A small self-supervised image encoder, trained from scratch: 12M parameters, ademamix at rate 0.000415.
Rows from block 2 of a small self-supervised image encoder, named by matrix and row number. Rows with one number within an expert belong to one neuron, the router's apart. Each number is 500 + 50 x the weight over its row's rms, rounded and kept within 0 to 999. All counts start at 0. Numbers have three digits each.
Before each expert's rows are labels from the 100 images, of 14848, where the router gives the expert most weight on average: "colour at peak" is the nearest of a few named colours to the mean colour under the peak. Only what is clearly more common there than usual is listed. The data: photos of plants and fungi (iNaturalist).
# router: slot weights (model.blocks.2.mlp.router.weight, 8x256), inputs 0-63
# up: expert up (model.blocks.2.mlp.up, 8x256x256), inputs 0-63
# down: expert down (model.blocks.2.mlp.down, 8x256x256, transposed), outputs 0-63

# expert 0
colour at peak: black
router.0:391452536518484469603542443523582464448444530505487485478468490504506494598499425459460518513499483488601482548496460526494527522539448532420419549548522541443549425434480437634541550525546473
up.0:512549555469440553416584531517483470473541533371604389519425612411517508477464491508536501538507546504479502430429467460455460450469453506489469531479562516596506549542414519452576585473596477
down.0:437485432523514460626444447438562527587433396610402565513494424619463512473528506506486442495485514507447457490488527499528512598544552463535468465608480428462433475468562502510485389484452521
up.1:533498558457491359540497606494522519469508484452454571499465507490511517515501509544541439548534363539520489478457521494453467545489465418556543467572547465535502622495410470530588474581465554
down.1:588525395470472649443541353520476481564487508505468452490517452520512513511497481478467556489465572448492541444486446522625511480613442512429466463524412425468479482472589567426510517492592431
up.2:496506484460524530573480464439486552472524422584569493594526551477478543552461515523415499519529407504484478474552471539475471496518467553503507453464483505472457569442569504515507534472460396
down.2:520454436545444475475466547435582457519500567363475500425484411519525467482553509505569534529464495542526556578463468467573538475535526473465467544507457505506476398557464471457500524557629502
up.3:479490499589469489536519508510515588600512491583513570470466466442514517478462393545493552458483550497421520525519442550498620514467522479468485486588688511469436482473451557542417511548470574
down.3:535460462447631560490455442470401467453468457494500513527575513511405455565496515534391464518540528505632461535486534476508437503561535465528546533502406524513593479571527467476514475462428410
up.4:490464475448449508514541536541494537598539481470408537490547542448487510524383524510468417475538553474442557518529447400550417525520490408599524510518502536583437481455431547546545515481502545
down.4:426514553430502494429490520491501426466503549469589504496497486555584598452567482420591542563560447408471472421431587525576594478470487558433488510442586429520517565639521603411404471499476553
up.5:511549500546467400524479398472515523519509454497520512510516477468482517532484507501489473427557528472383505511567419530479477500492457408551503502486500509577452385478587636486464544411465538
down.5:485463461430485546475477566513538537510484552546444549491497431501508556474449528463518508557604487500644521392488521534556529431512508521456515532435563420505545610559451431439432496418577499
up.6:466445488559441500503477462501477479469524464489493562473461509459500466494480508480525537470495478481570450558462458433537555493503549530451537479480547508459450537487505555537430424585594480
down.6:641547510437538489475519556451428533513556554511553518509403548555430510603553452524431529529464513516440562473502486537416455503506406494452481491500435424591569462514394540447509566470536488
up.7:543479452488460457557538384439466486588543538493526516461547505489429506503568416494476590502452577480500608468481436479486469479477467470518501465510424460597541462537510525478532562541498548
down.7:621512477501389514589564473467465514627559507478514519514537593485470618556523442517440554486529521434491576479525488523488464478467428463398497406531466413588450520519447473523551571495514505
up.8:518525492583511450446541500494483546467524497546510494447504481550474591513408450453474535480525629495463495477539519489552480478508469447473509554437489474551421449460495480537545513414579531
down.8:501439402462450615621532453453519463509502509491436479527464484512519487486546504516522480515531395497561490517451427491532435452489532545521461387587515491469560581467523506477511468485519507
up.9:536493444515533497554530468497473456538509509529559543481577449602427499532436510415453496530485472501453516514531451564507521461490552490561493508422428492540447469490528388509456460543582471
down.9:388412604472452484432523538469515562406519542542499543517441480511482491508487484587597502466478474506590434582512492545429489444499523563501517502563536530420566475489462560466521491473465509
up.10:476442472487499531533471538499479460435531495555514530445548418425483522485431458448451508513415513468544494423458522513556538420505529537544494530465539489476504518428419507492415521545556502
down.10:499534634465484506497507511424436474543518534493465469533481573588473443518580508587523531476520460629443511554610511492446469536448450501446511480468436476474492428520496508525589465534499464

# expert 6
colour at peak: pink; white
router.6:462535458466520488497462438576455549425444482439458469550472497507542446445426460559472597481570453484532424443435501490469525515539454464552513476536420574544439545491483464622530521482432482
up.0:475522469495519479540545430614524506473487504513496563468495578485475484519476483472446477573405479452429485518493509591513534515492538526546535483587522475496499463511605554530477501562563590
down.0:498559508534469524508566518437468495495452502447479501565492471465587442405537433636512534461602493616527475532486526434452396509523473479436463498496507467472489596473495502565514469455430417
up.1:565541499520522452598542449510482503563503411506494618494543552491507434504549464494472503454512492464419647491514380498515458521508510397498504453529512476515493440399477469527555448494489527
down.1:500535521475532481366445492501411439493424487450420551520494427488385519488475442443519439538439444611480516515464588500544471502471543521530527519467433417499464547609523577383487438466589484
up.2:484426587443497546538485513517503547474531655381518485472457562387526582490459519484483471528409474526580502536518433561505577444533437478495548503498523501517504616475450488465438520569550537
down.2:428583442550437493522560519452512505506540350633486496465492338561554510504534562512531592567651528438447534503547486524519441564439485523437478522463527523479535392480498484536516480448529490
up.3:578503511430532501436581451554484515440460485450421495445495564484493538473592488545451474510531452444580539534477478405588553511530457510523558537585490482611474571539536483460471514565448519
down.3:435475565473509578540482550487504519522504523510565581601507572498445445502453460483503556445489459580472528467437525492500523494530489558519488496433499343478446556507464595535501460427461422
up.4:530538509577500505545467463531509511600559508557546489489500500559519392503486454655500540456479480495504548486383526508397504463461585538488513460620515502462512475416472485483554510458456479
down.4:526509501445554492477539501520415493436467487415529458475434532543521559430550529400507490547524564575556530412600516503598386502537459503509444492425497474467520427585573520397521526468543453
up.5:511555492623528478467591484505517467503490486523496479541496550610533501485511460424522537583512453508507601433538485502583455517569490454534502581476504487493458419486474466482509479584485486
down.5:546377561488457443485401554448487511566478544461440536507462481437412451543404554493488484418433447376538460591404485565446509489465481509510525429544429537503508575516457515493451572535489499
up.6:516407380468510574494464455496474505550515611472505442564461419356517533477539480517497527417496511520548545462554446467525553496494521502472567497410464522458492563476488501507505490548488529
down.6:418555546441474515521572503485609489449513526544505570455480517533560475573562503577530484561546457640386529501506561509496437485464468518472452510537568498467542388554486522577498477421548468
up.7:504563477530477515483516497483491504447517426465432415489464436444438448555556537481503449510486502474454515486615506484461455500494479469467490497542489491411616484543517608547617487533534476
down.7:482513407452580424488445464524532539512463496496456535494494541488449469412500451525524516442475505483489442523497455570526541565473579469626524560464445469518460563433524429428456396501465496
up.8:495503531484484449484565482561458398541480534398478361486426512520510581539525497442576529557453517528595511542456532473555527439456470652431481405501446476461551561587538537522543518581542526
down.8:435460485465494465572490530442608563509433438570549583529566432427494482438521475550468455522525540539435504455584465504506474560537438412546457614491510552525459488420431501465465412419497486
up.9:498453509540505528518474458528488530558534541514531481435549504539530469476498501431481540496503489449470405478513511548480540431453470464585489542355553476505540522467450438495423478530484359
down.9:500509463487456541534492567431504435482528440428489479498541477432513529545529386510448414507463505572504584469511542498550414514497489460443448469550499511490455464589545620522507500429504540
up.10:523508482459471437585562470432522567509497454534444463431472477405477494514524470540488486489558534499493560512603427544548465471430417515451521452623417483505576415537474522538473492551492537
down.10:446530536527539531404515415504512497540495502424504528532473474502460536501548463365439390441433509615489509546476637512501529564549585471441585518438491471475443488484455534378485487503560426

# expert 2
colour at peak: green
router.2:584530490472454493398546454450426473464519548472544475502535497503459535545514478395478477572505504454470461457534494487562564547492395506487522484521482456508508499646550528376511506578605543
up.126:537509566533437519533527508537480535517515431524521444482468541412545490536508461508399424600522513478557489414533446454512467458508419448437500414518484472556530450479546509478596579461508433
down.126:445492543447522557530455443522531603541514550544475570469495600488458502477513507485452496504424486438462570481468448501423525487496440511564519440493472520556440510464402513559593626481500489
up.128:555555594490471453498529480498481406606543467553534456530487529486494473498598417498461625532553506492497508485536453445556479443485462473479499456586459470513568425486487461478565507504451504
down.128:527479477470491555549437424501482578605519505540505491469521496487451485536499479506491486407472553460498508448545447514436469476412469428606499485498478528528468517406428518526517486523509443
up.148:640473575483353544509479526506385571492578508515516479448442556456502487615555509498428502542512485234519514517500507459444494444503433487508560444557489382503483463526529491493545574433483521
down.148:476510454486522517352467462543544545501524605492407558516507648511418477413469457521577477425444562532476511567489445447547550508501464483542542532542522449548419564454415510553521501514530443
up.149:548543516507516545577580444472467543513513499577533528456538543434495443526529420452381466517520496461510524517501503459550507491456481570502543496585572479445582505355563504507568514472430435
down.149:424510512508504491500485457515574625493609474586517512520429519463534539518566454546496543505549563510503509489543452430500461493482374505518535491633481424497563487443443522544523564518519474
up.155:560502495446476557465428569545490501522534429541553483533445597463506488552540523565522592481512492488514522652464570457474522440473502572473435499531475472482499496514442482488583597411453524
down.155:507480521495546518554471516538580633536457576543483497447572540500485519486527480513426449506508491389465524459433495486523553517519435574595485522456479513529521498433512484533467579446428514
up.161:479498445515572552549368478593544617520468522558475487493496544447557456446453469563465531397575494509495461507427517489445574540507526606572522515567610538483502580440465430531478538491348440
down.161:561522477511492437463558491524441385525450499353563455527493493587505616518532550418476492611505486520517530462563516505543438494500530454438493474407515491468443348619517504421510412435566494
up.176:468539448497553491526357507563540556514477482531480465520496535422536415475402510592494541408590458516498477527426492436475529534522511556487512457597531527452538549403486472578518503485368431
down.176:530528461515468465464540526531399432499491502375547466519451498519491552507557539447498513596509548555505542421557545497500452499486546480458514502410514507463430397604505499414527440457570494
up.177:642543518489442513492448446515345540475556435498516463497476549487454453568566449518459503505531498229480512564516454482466462479434437490534552461529477385488475497433526483538504494464496484
down.177:488506463478415544505480511552485607517465587463495499471475558481463486470515414588468500448509505497431612531447454452569590553468464511467445545518545439527562518433449478501463549476424461
up.179:514515495504490478565531400561500546496451489505534480458512585471574508474515508506460493532507500464411470511453400462507555513494482476460527516510610509583447412473579414597447445497444472
down.179:461443481493502533498463485552514545501482522493457509498345568514380534509460454558534428427494561565448508462556479441489472493477498458518473495492458491524546497504480473511523452475506482
up.207:587492510474453471541482516522370539487534447589489515484480519469484512534490465533467490504561475169513502540480515473490497446476460472510538462555505330494505519497511484532496554501442494
down.207:594621479467491505433530478561491558453592545609516587485457582477399522513470499509467501476459448510510484541482517501557506480512518617452416535558568510563452530387433502438498484458521542
up.215:593468496471443482501496460489445577546536517511489518529492539420489455560485424510475516464516576453570494585465450458493544480425496520503523434575473459518441482442542486561512569460472470
down.215:481454493518521621563463525575556560455483500570520503401483553496457486497541462494413438449487465524487553456533443551529457449492378450615546502495418497437480502437462519455531600501522436

# expert 3
colour at peak: brown
router.3:461539510412409539467478566550530408481510496422473526469441530537523397645462525454505464550476445512517458529444608500421519521567536516461520463565483521536530574550367643475488503403469453
up.11:515468473496484495488557463525470497554511553488500425530574446434505486502558449432443550513543569481557537436512470481533471456492407450527494424536460500472690522506511529473581467481514439
down.11:561554431438416527541408596486476513545513447549445513437459526542456499405496470529495603528548536454496517555492438559473424534531566516553556502508483522531417454489427469519452519505482505
up.12:508399463470470544536635469459501534419498571448476552486524507459496519512480511402508472537444479490464517572507441559553560511526516500488539551453521511521440513519529509503434520574559608
down.12:527541504594479498481499446480493540380532420444433459503513584594510529440454526471496436479528541494511509464490487523515537563477512521486539450516532511564563439459589433486500424576576470
up.13:544467558470483500548522489367496511434509501511491562556468568455461521562521463457433484577556530485507582422550434519474456478537449415471502469404458499572513475531584492575590471481454574
down.13:556579477574569516448515458640500543449467475450474507449550507572455501364528427547520461428477491533471488525534547535504524438482505541549526504606527532477497464443457427454502478537497426
up.14:487562554554481520384530493541470487521493411447477396421491417530490553483544459476489540506561473492542454521492522488559485479492471505568473471551505467409558466530534450409558453486571432
down.14:578543475545584464510479459554593526448417515514417465513500512529479466442374415558484442421549502568521486467511430493463597526530570556502477530557516498510488471376504436509476527558453459
up.15:525561484470517395470483515484489536484511482467429464453432598559493537459473493439552394500491493504515489518431418403495575457511451470515476502498633474489578525576543480432480474504515531
down.15:446498454578494563477541475376537451530503535548485569513502582448505469534418527457435545494457393611488539435582508549500397611445460478419505506518413556562443507522546628561521527529503442
up.16:544546596529469521557531513522511608529502440502452431463475460355524557485496442593441619532533463458491487455511444505550484502482445518496498495551520489610587486460558465431498505492498450
down.16:564544437435470487548537553567480446504510481502545497526512478525441440508497470479522530487449586611477481475540503538478527486594519501542524500451555505412470424492522499487493574476497488
up.17:480543519506467485481519452517507562487485512531486437428468597513537573489420548381493468458499582508489502461539433533423479507503531547506471499485557520423405495548524453491442465589568498
down.17:486519491493447510472488547402521436486575462454509471474484478487431361516537488479518477505462420464518469530452501467493482526437550409392463394507460475492533549561480556567497523441490487
up.18:529547440575495435514461465484522523466479494572418494416517545570496485476558541512501511519528539483611510576536392431490475500462478520564511502512490500543471527439525527467549501499460438
down.18:530472410406475491497518503530514426494496543496557493578467481491391521546455485508540439533512468447419445463479510572430519518530567508480474512539419555516492523569455492479539533556505477
up.19:559553539526507496498563498448477448453556526507524548471488597490477451531506433512458455579490460467482514530495576478542444512475497646462511469588535470496580419480528524477577465543465437
down.19:503513545521379515494401551556513544511582508517525418443509510502516533576549391549490541499504484546507469518440480464471524476498531563469483420528568544524481484513492399461509613545531495
up.20:547473450447488469473500441468491527487553528546478423391577371496509483518582523502464396491461512479517457438426519492550522509448449527563483524528559493543608542466457496519412584569519499
down.20:463488410460488501595408489498490494488480484458493549544433586531503498490459451462484544536492501460472559438411444510534434544547574505471505501560465543486377451512582610523566371539509521
up.21:494475455588510474528521375553480599537479509488431419512575511515575523429435480484490527480535534494560534397557359483515515527522464441539538503528555519437518462442591374533525484594503400
down.21:532503454471472489508398567523515447494568491495488517485425562482378545562518502591565476454499474498411545549475600516445464580547582560551478437506523497526523535541432508517470549482503513