A small self-supervised image encoder, trained from scratch.
Model: activation gelu, num experts 8, layers 8.
Training: ademamix at rate 0.000415, 10800 steps, batches of 512.
Data: 45211 training examples, 122.3 epochs.
Rows from block 3, named by matrix and row number. Rows with one number belong to one attention dimension. Each number is 128 + 32 x the weight over its row's rms, rounded and kept within 0 to 255. All counts start at 0. Numbers have three digits each. After the name is the row's rms in percent of the matrix's.
# v: attention value (model.blocks.3.attn.v.weight, 256x256), inputs 172-255
# proj: attention output (model.blocks.3.attn.proj.weight, 256x256, transposed), outputs 172-255
v.72 110:153159181164155153105122125138101163178088127074115147188136148115104166124090140102096165052107141179086162149183110090151127075158117169120078100109139068102091140163103153156144099130155130087128209102125072133115122171177135129100082158167081155098
proj.72 106:208093161125126092183112124131149110111129147184126160119117117116135107168086124116167108189075178141151130153094124151155133185135165163101071160162088131140123177114141056075122138103091077140105103162109179148152144133100138147135110148072119118133
v.73 100:129153055132104094125086135138126079132147163102145160132177159133113177112177154137080122160095157180128116092141156095120080066071128159177089096048153174072109142112137080185108117112151100084124125137124161138115147139132148164122114164119194107071
proj.73 134:215096197178132165138120133081123129119108109165105111089102139103072104177123108108126168070153132110108148136164043144158169142188154069096118149196073071129111145166125125118117129113108071164197154089092139129110069098129085116152066095110101104103
v.74 097:166159161133181119137062098155048127130141116120151077170158098143140139120116201129107171100176120159131168145172141098142185179108108165101132140180112053101152141156080088070109121129128119113127108164102056092164097185141144139104108145054150085135
proj.74 104:063137180110106115113191146144150169158113138114118162127085101123111130125151073124178126086072165081143108128119198113079085155127148149138114124095134190160161145084180129148114118158110101114106071098172202106060182108138118143117152073185121165097
v.75 095:137118103140172107106129143144173153135135133127103099172182124078150141137191088097130110064158145120123090078146069075118124125150139122125075127174070093194138126174108120136157157146092175141113067158128151102146043076089177087138115101127095100171
proj.75 092:143115129082062163124156168095103103162132097137127111070082108154065083156110119164077088137128138060112191165126199202130140120123115082146129108098194150114131114108131098137101131119144098112097182123122163212093170178083108125104121135102135099137
v.76 115:119127152178099143108147121104112204192087114105153072153112097136120134124134157081120158104099127098133129126095129166146131109113127177176079126107168171107112126083082113159166100091063157134086090096082069114079198142165067124110131132109145114116
proj.76 110:197135140099139111130113093101205099117107154128120153143176174061114181122126151173132131062104129187131113069114031135081142104132152116077132127144137105113144142102224127110073093128154091097157161118098139094139096118156138108125071105097108126161
v.77 101:143113153116115132077146126113090094085139111129207123101158119115141089149106123124193107127160134134122163123145117131168121214167120141037139139126068129109128119169156111099114139107159137103211103082150111125160080125140109121106148132190140107098
proj.77 125:002155104068168094153099134182148172182160169127105112153141114145188120105145107115111178165120137105118119116121223119119105133129120166177126077121149170157139134105123153119093171202121147112130126157142097111165191098142126115141154158134131172113
v.78 111:116143100143116116122223063090177201160102151134113182192130128111109093097110115141107110156102138198130129193103129102131071114139081087118151158101108121195100114135142131129110166121142096076114113104136093158143129147099170094156098104164129170193
proj.78 105:190117141095119136143078166142096087121191105137174114091108134092133120151125158117117112128066100064095152090136129115144203146110185134149092136155104145128146177182079089158155124146074160163165154145133134144112092124124160158144152112129150074096
v.79 110:117121126121115140156085183088122065056125072096133108163188065088179131132148171151149153183173152106139205156185128161130141089105112127149090148164118123135157136142093085112155096163129079180127146166154169110120109161096108126255130122098141098092
proj.79 111:089140134189136153125153052075159136202115170103160147100070115158109133127183092130085161117131087095044037115143178108118056131110141099105141140097088125121128115065177141138072114167113121079163158133063094165116166135190138121074059081171152176134
v.80 103:095070098147123126119143149128154206151137073132159099120111126085105129149134075111103141099111132126155112134023104139105090135144105134130100103102104152133112119058091139119151188058085135149080091134193133150086128145158101106167126130153153183177
proj.80 100:207080085126156092150119114111118078133095176159135102106206149109143146105175185130195106095122088132145110118165147138140099142119129072130118111176176131137151169227180145132115079166089161078179190190068074065150116142115139129138090103119116044148
v.81 095:150100119115111135129138098166138183128108159129132124143144098164111106089108154151151083142181151189143168068155189136102124105178113136184103143122207110137137085139128055150085146172146122125156116161095160102125174143118115113158112195112126136098
proj.81 105:223109093157128143113127118108121112114199146108130129121110141146172111146113102083123153094105092081139130174133056100154174116105098107089171155140030127121123141144127168116130119107129116154142110045138125193189084129128165152168132139208167132099
v.82 101:119114152133165113111203114094108131115092209169153162119139098101121122116119150105185161157100136131165094126150161113100081201132085122084123059140124132133156100130147154118088165089153164139123049117081104149169113149128164126132060102129133152199
proj.82 102:215153089076104128128097152125119094180136066104087085110115167130141091145123159137070090087129085086122115137079057142171204103171144093171208167135098119110121117174069116143156124147108142124162146105148156113122103136148130109175177135111121110109
v.83 098:149110171127099106123125133127137089163125171082134111117095109140083125138108134164147165093096112142100170130111107190119147124109141129142109132074110201104094171072147160115081128075162124102138151131135122143115070168151062171139177125161142149198
proj.83 101:062100074142147132139136105139145106145102060164110141117201168120166155109108102130149137143101132202165088130158176076179126128144106087094110121180154087141124155169141135117201124125117109171129146176066096129113160090119142111067059089123088105136
v.84 106:130116082111187119145100130122122184133170090161077100168116144127167100077080117101124144185100149117110123133090161105110159110132118122134165104061096114067134107111097144154134129126115085128111147170156117118131154187131079081101127147101122178090
proj.84 110:153121183159110104163156068142138096157061142137192179107119122149096200152189150131149137038073164139152119109124086085148086147132160081116111162156106125194122119145163093133115115105122117142168101104120138171103140089133169179176068089164160138189
v.85 109:116146201120158167177116075123108127128102121137172113150134127179128108155103155139161135146139102113149167160140133127131170180191135127087136145146083097081069047146085092114157102111148095171171179132115129139168149123111171098124086152036120121061
proj.85 102:182152136131101119136111159095149162134156137127098133091067124125145105113173153060121119086106126166087057159141149109112137108064134154135151159084106121169147163085154122158114134165125127075084083118161153120146102103133145159098177062189130194114
v.86 104:145147085105146130145160106127123113119129138076101119118064188092175159135154172138108156150160135147190166154053115162170165113094123146120119159139144173133091143058135128123205083054105069134089178153076117165107062110124111139110115133136099110184
proj.86 109:129118128167122120128103109104155099138103142157147132159170111169165178104096112136147123122073128124078110054172120134126095100118111149120111116158105087141188166120136153121122139199163128081126110160162138038084108137143140127115127137085119201145
v.87 102:136119154145090147146130143148169097172133070081109134188119167080114144133090179097145168087103126138093168155105091141145141087115136145157095158115120200124134161114075098123144174137145101162104139086089140091089141112147072126166088097086098111134
proj.87 110:222123120134135125114108118063131124119142121147134164127126132144140178150181097146100108114184103148087125138127081154107164146114122149090098168150103097099134152114185099098127093103121096087122177161124140095150114127099172143099135135120138161120
v.88 094:125156133121125173153184149104194034130108139152129081111162143123155115080172133130204101112210151123144146126144115152051131109177113132186124170165071084132173134183117117175123101091122130124134152136134155064190118120093125124178119088133113122087
proj.88 095:112098147117113136083110138137104181159147090066148107126115108141164089133092108115158147188150133066138119112163165150138142121093114168094133083147110180132125102078175140093135147205163181128086099107134136168136163117140117107111157151158153122112
v.89 111:151136237118123144143130097120078145205101126137151097130144137130129139122120155075161136085092112203068181089092145169155146148147100159097109108098138134104140070116095102159118152116119159120155084118127095134181209174158062082080113089086177116140
proj.89 110:212117066102166104135102183094173137098110123136125150139118138128118131143120142121120114083135158116202063144063051132113156102101148101113157156122094141120151179102149115144195081148127118105084121163063125072144101085138181159150099130113059149129
v.90 093:088099143116118174152139118125091076081127167098181067073074162137106173136172137066189122052143141127149165165066107176143125157144138118141180132108179160143131151188096090076138069202165168159146090105187125121130133132087110130223122077152143109163
proj.90 096:110185096097155141142156180116144149148137129114098134137133107138152083131103135135090131194128100131138126110153158093146112116141138189113108135095110101097159111061102155166150139119128136046125168143075128100119142054122143133023194108120060138096
v.91 110:158116115144126142115101077080062086125142155149124102102148104112201223108152117142134099152168118068095137086149152154137164137144124134136118100146087164126129104154113076128136090139112197130167088127169195084166136098127123156141133176103142127084
proj.91 116:000185154140138135162130129197133159136104094133132150149094096148096070135145088092126191106181145145128131144098218120132081093133140141125168121078142091174137085052122127140153104170129083086106077132129082161093156150163105118108125065183118158151
v.92 095:162152162137114103121115113085154193172186126147143168130127110129081145119125116071142146096092076145122075107151125106110134100091145064080167133146104109095141153155132106118091159141122134164142120125115138169150164151139113083115156167174176122033
proj.92 093:125138154120083144133125113159128106091104125161132116089132155097140098154119180168108104086144174097143190129104133156140171155163143164165125155100130140129080120136133120138089129068145079162140128094095153148161104133105141133202068166139076106189
v.93 097:105159222093111105137095092154104132151141096125143087108172137139131163138131089135154131122119109086110147128212130052091124091168162149140136136126097100146152096154090144109160027094185146141050120116103172101156180113128124149099160167121158156047
proj.93 110:040152112166085117130147154161106145114075122167087144130090083111096074117098087110176162202163186176180167139117184180118131157104116116129091108103106174120088149057165067120099175153138097135181132148130159158132137164135108124138174113116137128160
v.94 103:121134108115148122125162095144157183109123131150149183145169120129106150120111145183110110141134140060077196152146160101116109126142109133091118229121175112145148145105178161120164166153104136156147126134128173180120132152134179151175045084093096149130
proj.94 101:080115082097138120109122113161107076185148184087117113143156167128179091122154116114170137164158108191169075085108088139118075152083148047124127031123152163149137131152094172096088093157118155097089117125144114068097117138121099129125196171139160151137
v.95 096:112109097148151080141135086089156119094090099095155119137146128175151157073119207062198186154093098143102177096073147131200169146173153146132050176122137174095138172149075119131099156144200167087112140151101175128086134067107138114149085137090069132153
proj.95 101:122132157090134171149101169143120127215172130104090198144129130135149142165170064149074124098163143099095119136143098109112124109080114150074157115121082136177146124067230109150172044134113094104074079157169091060134162110171147155098161120157153161108
v.96 104:157158116106101147062185088111159122156118181113149091137150154106142199060136160103133135071110154149140169106108155199141125108078111140144129109147122205161156125075094079143125053132123155195118155086161165135148187090143168099144110071114137172198
proj.96 100:054100150163138101139114129141095135096134080065111144102130121116161055141160115147178159130112117093115119179120114158074129126107134149121110143118135158092161135158182165090160155169177147082114064129106098088065122176141083149154112131159109076125
v.97 102:140100102111119125138131144110167104105102122123152105131112165144194100098147073171115124181186135150134111108181138154132101090135187103142178113148161152165192204125118170136067101182115139110203130119115162133116185082074178149179162141110160175100
proj.97 100:132190157164137163075151103129052101108130157096114121130099118146104128152133114108128168170118085077079103144110109104143145122143082177134154119132078120116121058123141152145121124139145172178143138082131116146179081164158117103141143146194149093129
v.98 096:138072129113099116126182166130118116158064100115146173129076142102077161189172088204132058116139134183170114060152136108102076047092146137116124154150153231101142083121151147139104089122116088133136137078084135118066145087155148151125160164200137101120
proj.98 103:049164156121107108118104105152149164101154158146109118165195139142157133075075134157113162129104101114114109131119158126150106132105072146130108088074187075137100172097112145140125136107134123151134153152154088135131106143102088108086120124104110199188
v.99 107:164132164133118119103135139098134145132136164035165185108115151124032141143118124161147125089079159166115104128163143138144084106124146067108084181151071119136136192065138153084076159106138109127168152087088104100163137079142168182135099128157106131086
proj.99 112:165108121106120132110154123151123119126145137213084074166170146088181111137102120140128096200129113140119126119131090181145192133124116176158120109159204092096087138200136141139165138096151132210103170122135136186078098183080054076103154177062128082130
v.100 106:101123082126208159098160121129142131098108095150160121102104074079152121124109118092115109150070127115167092106093177124095100160169126082103177129131155119134095082118163140096172182147067129100192110094138145122099114074120117090179148092103144128228
proj.100 109:121143120055085076091083133131110166109149177080119106157142139127145135080150170142108124144171087117138135137080093139129107109094117138158175117121192175145160126160055162164090112131142234112102116123124077172141157131159154144123108157114127143104
v.101 110:130106100122095088095113092107140204176103124141166137075086092151143116113124028096141122139169120188122133115152122117134122124146152089125191124125093134104136056092164067129159186119096151141132092146093128078130086116128057099164143114114148141134
proj.101 108:142156097136160136150158152192154142157167106090165108117137165139071102171111188109151112074108096102117136103146185100113155121110120122156152102138155128157125104154126199154107099093154136120209106105134075192141159098072141127131180101220157123126
v.102 109:138121114093149129103069162122123144121152130177123070094147081120192132124141112047158087143157113147138114115086165074105172130135105087147137123165070083116137079173070128153138162180096176132117105161174120085149113128115136050159120124064134108132
proj.102 119:164135125141108140145163094122129095133138091122138125106042103129083085142201186096108169072138122059135132154145105150069111165114126123095183157115124153150131070114171109143108098120140120118120085120105166164135172106124169150154136094158180102116
v.103 102:087140194117167145129151104151116144120131165139142151086147142174147129172121117130174101150148128076133133151201129100040103166136111141110058084126097094101158064173067191099123151170090171135142151153166144078178129144118112089104144143123085152072
proj.103 106:215130066121113136147130126093123081134137108143136083106107110146144076083170169065127156092093109137164134174141123117172167100121128089135192123148066116145104131115116048138078117130150071137131100127119161192168108162158186133191126087180116140143
v.104 106:093122166127156133127090121121065121107170069164127102144105092140114109133127130140141169094174119098113093096158138138131132147138137120061122118125135079090116175110128125140136164129097151128151139177125138059117128117121144127092113115071115138085
proj.104 104:171166135138151102178120164123182154105114137177108186133144098152149180138100110086066137075076163160148132142098107060148118100150110106128154146112196157138126097144138150177106033142127056134080128091155144224128116129140115144106107083138123148175
v.105 106:124111109161070123120183082153165119156137094164163154148127104127132135181106181108096118164091092100116116113124149122140098163108124092127150119120083129170137046187149153135118202119202111162099078134156135122177114101084132102110119141122097148128
proj.105 108:172152122046125151120127212131090144086126135074137105080130178153118107129160124114141076098178113132111225163146125117092205113099147145145146146122121111114132156094110060139119134151097143116167169119123119123146126124122149127145167151112179126122
v.106 108:139163185093133187124090127130117132124145112121183104091102148177144128134090071160151060161163139130140090106185095092119100146110134146083146154152073091117169077136094171131128066108149122095140156140104096058169148144142062192152173124141113135085
proj.106 109:138139123168117094111174163149121090132096135167106138151117071085109126135100144102142152134079144154152123134147182155153164132142133112137156109136117122124097193134135100088105204101145129166123113077165149201165122121119129117123134172124130140085
v.107 103:143126130161126153086194153166136141168098100145164154173141102085154140096154221128164129147153147133208167114105114097191148162122131169116144110168115136155093092171092135100119148143122162163179145123100142100164139088122199098164073086170114157149
proj.107 094:140145182069128127105060131093098113124166159083101141115130112093112082164154074126087138162130112068089129146120120194121121123094144135144098138098101147147136163104148073154118116183108172092099106155147122118133181155178136118076145132070179064113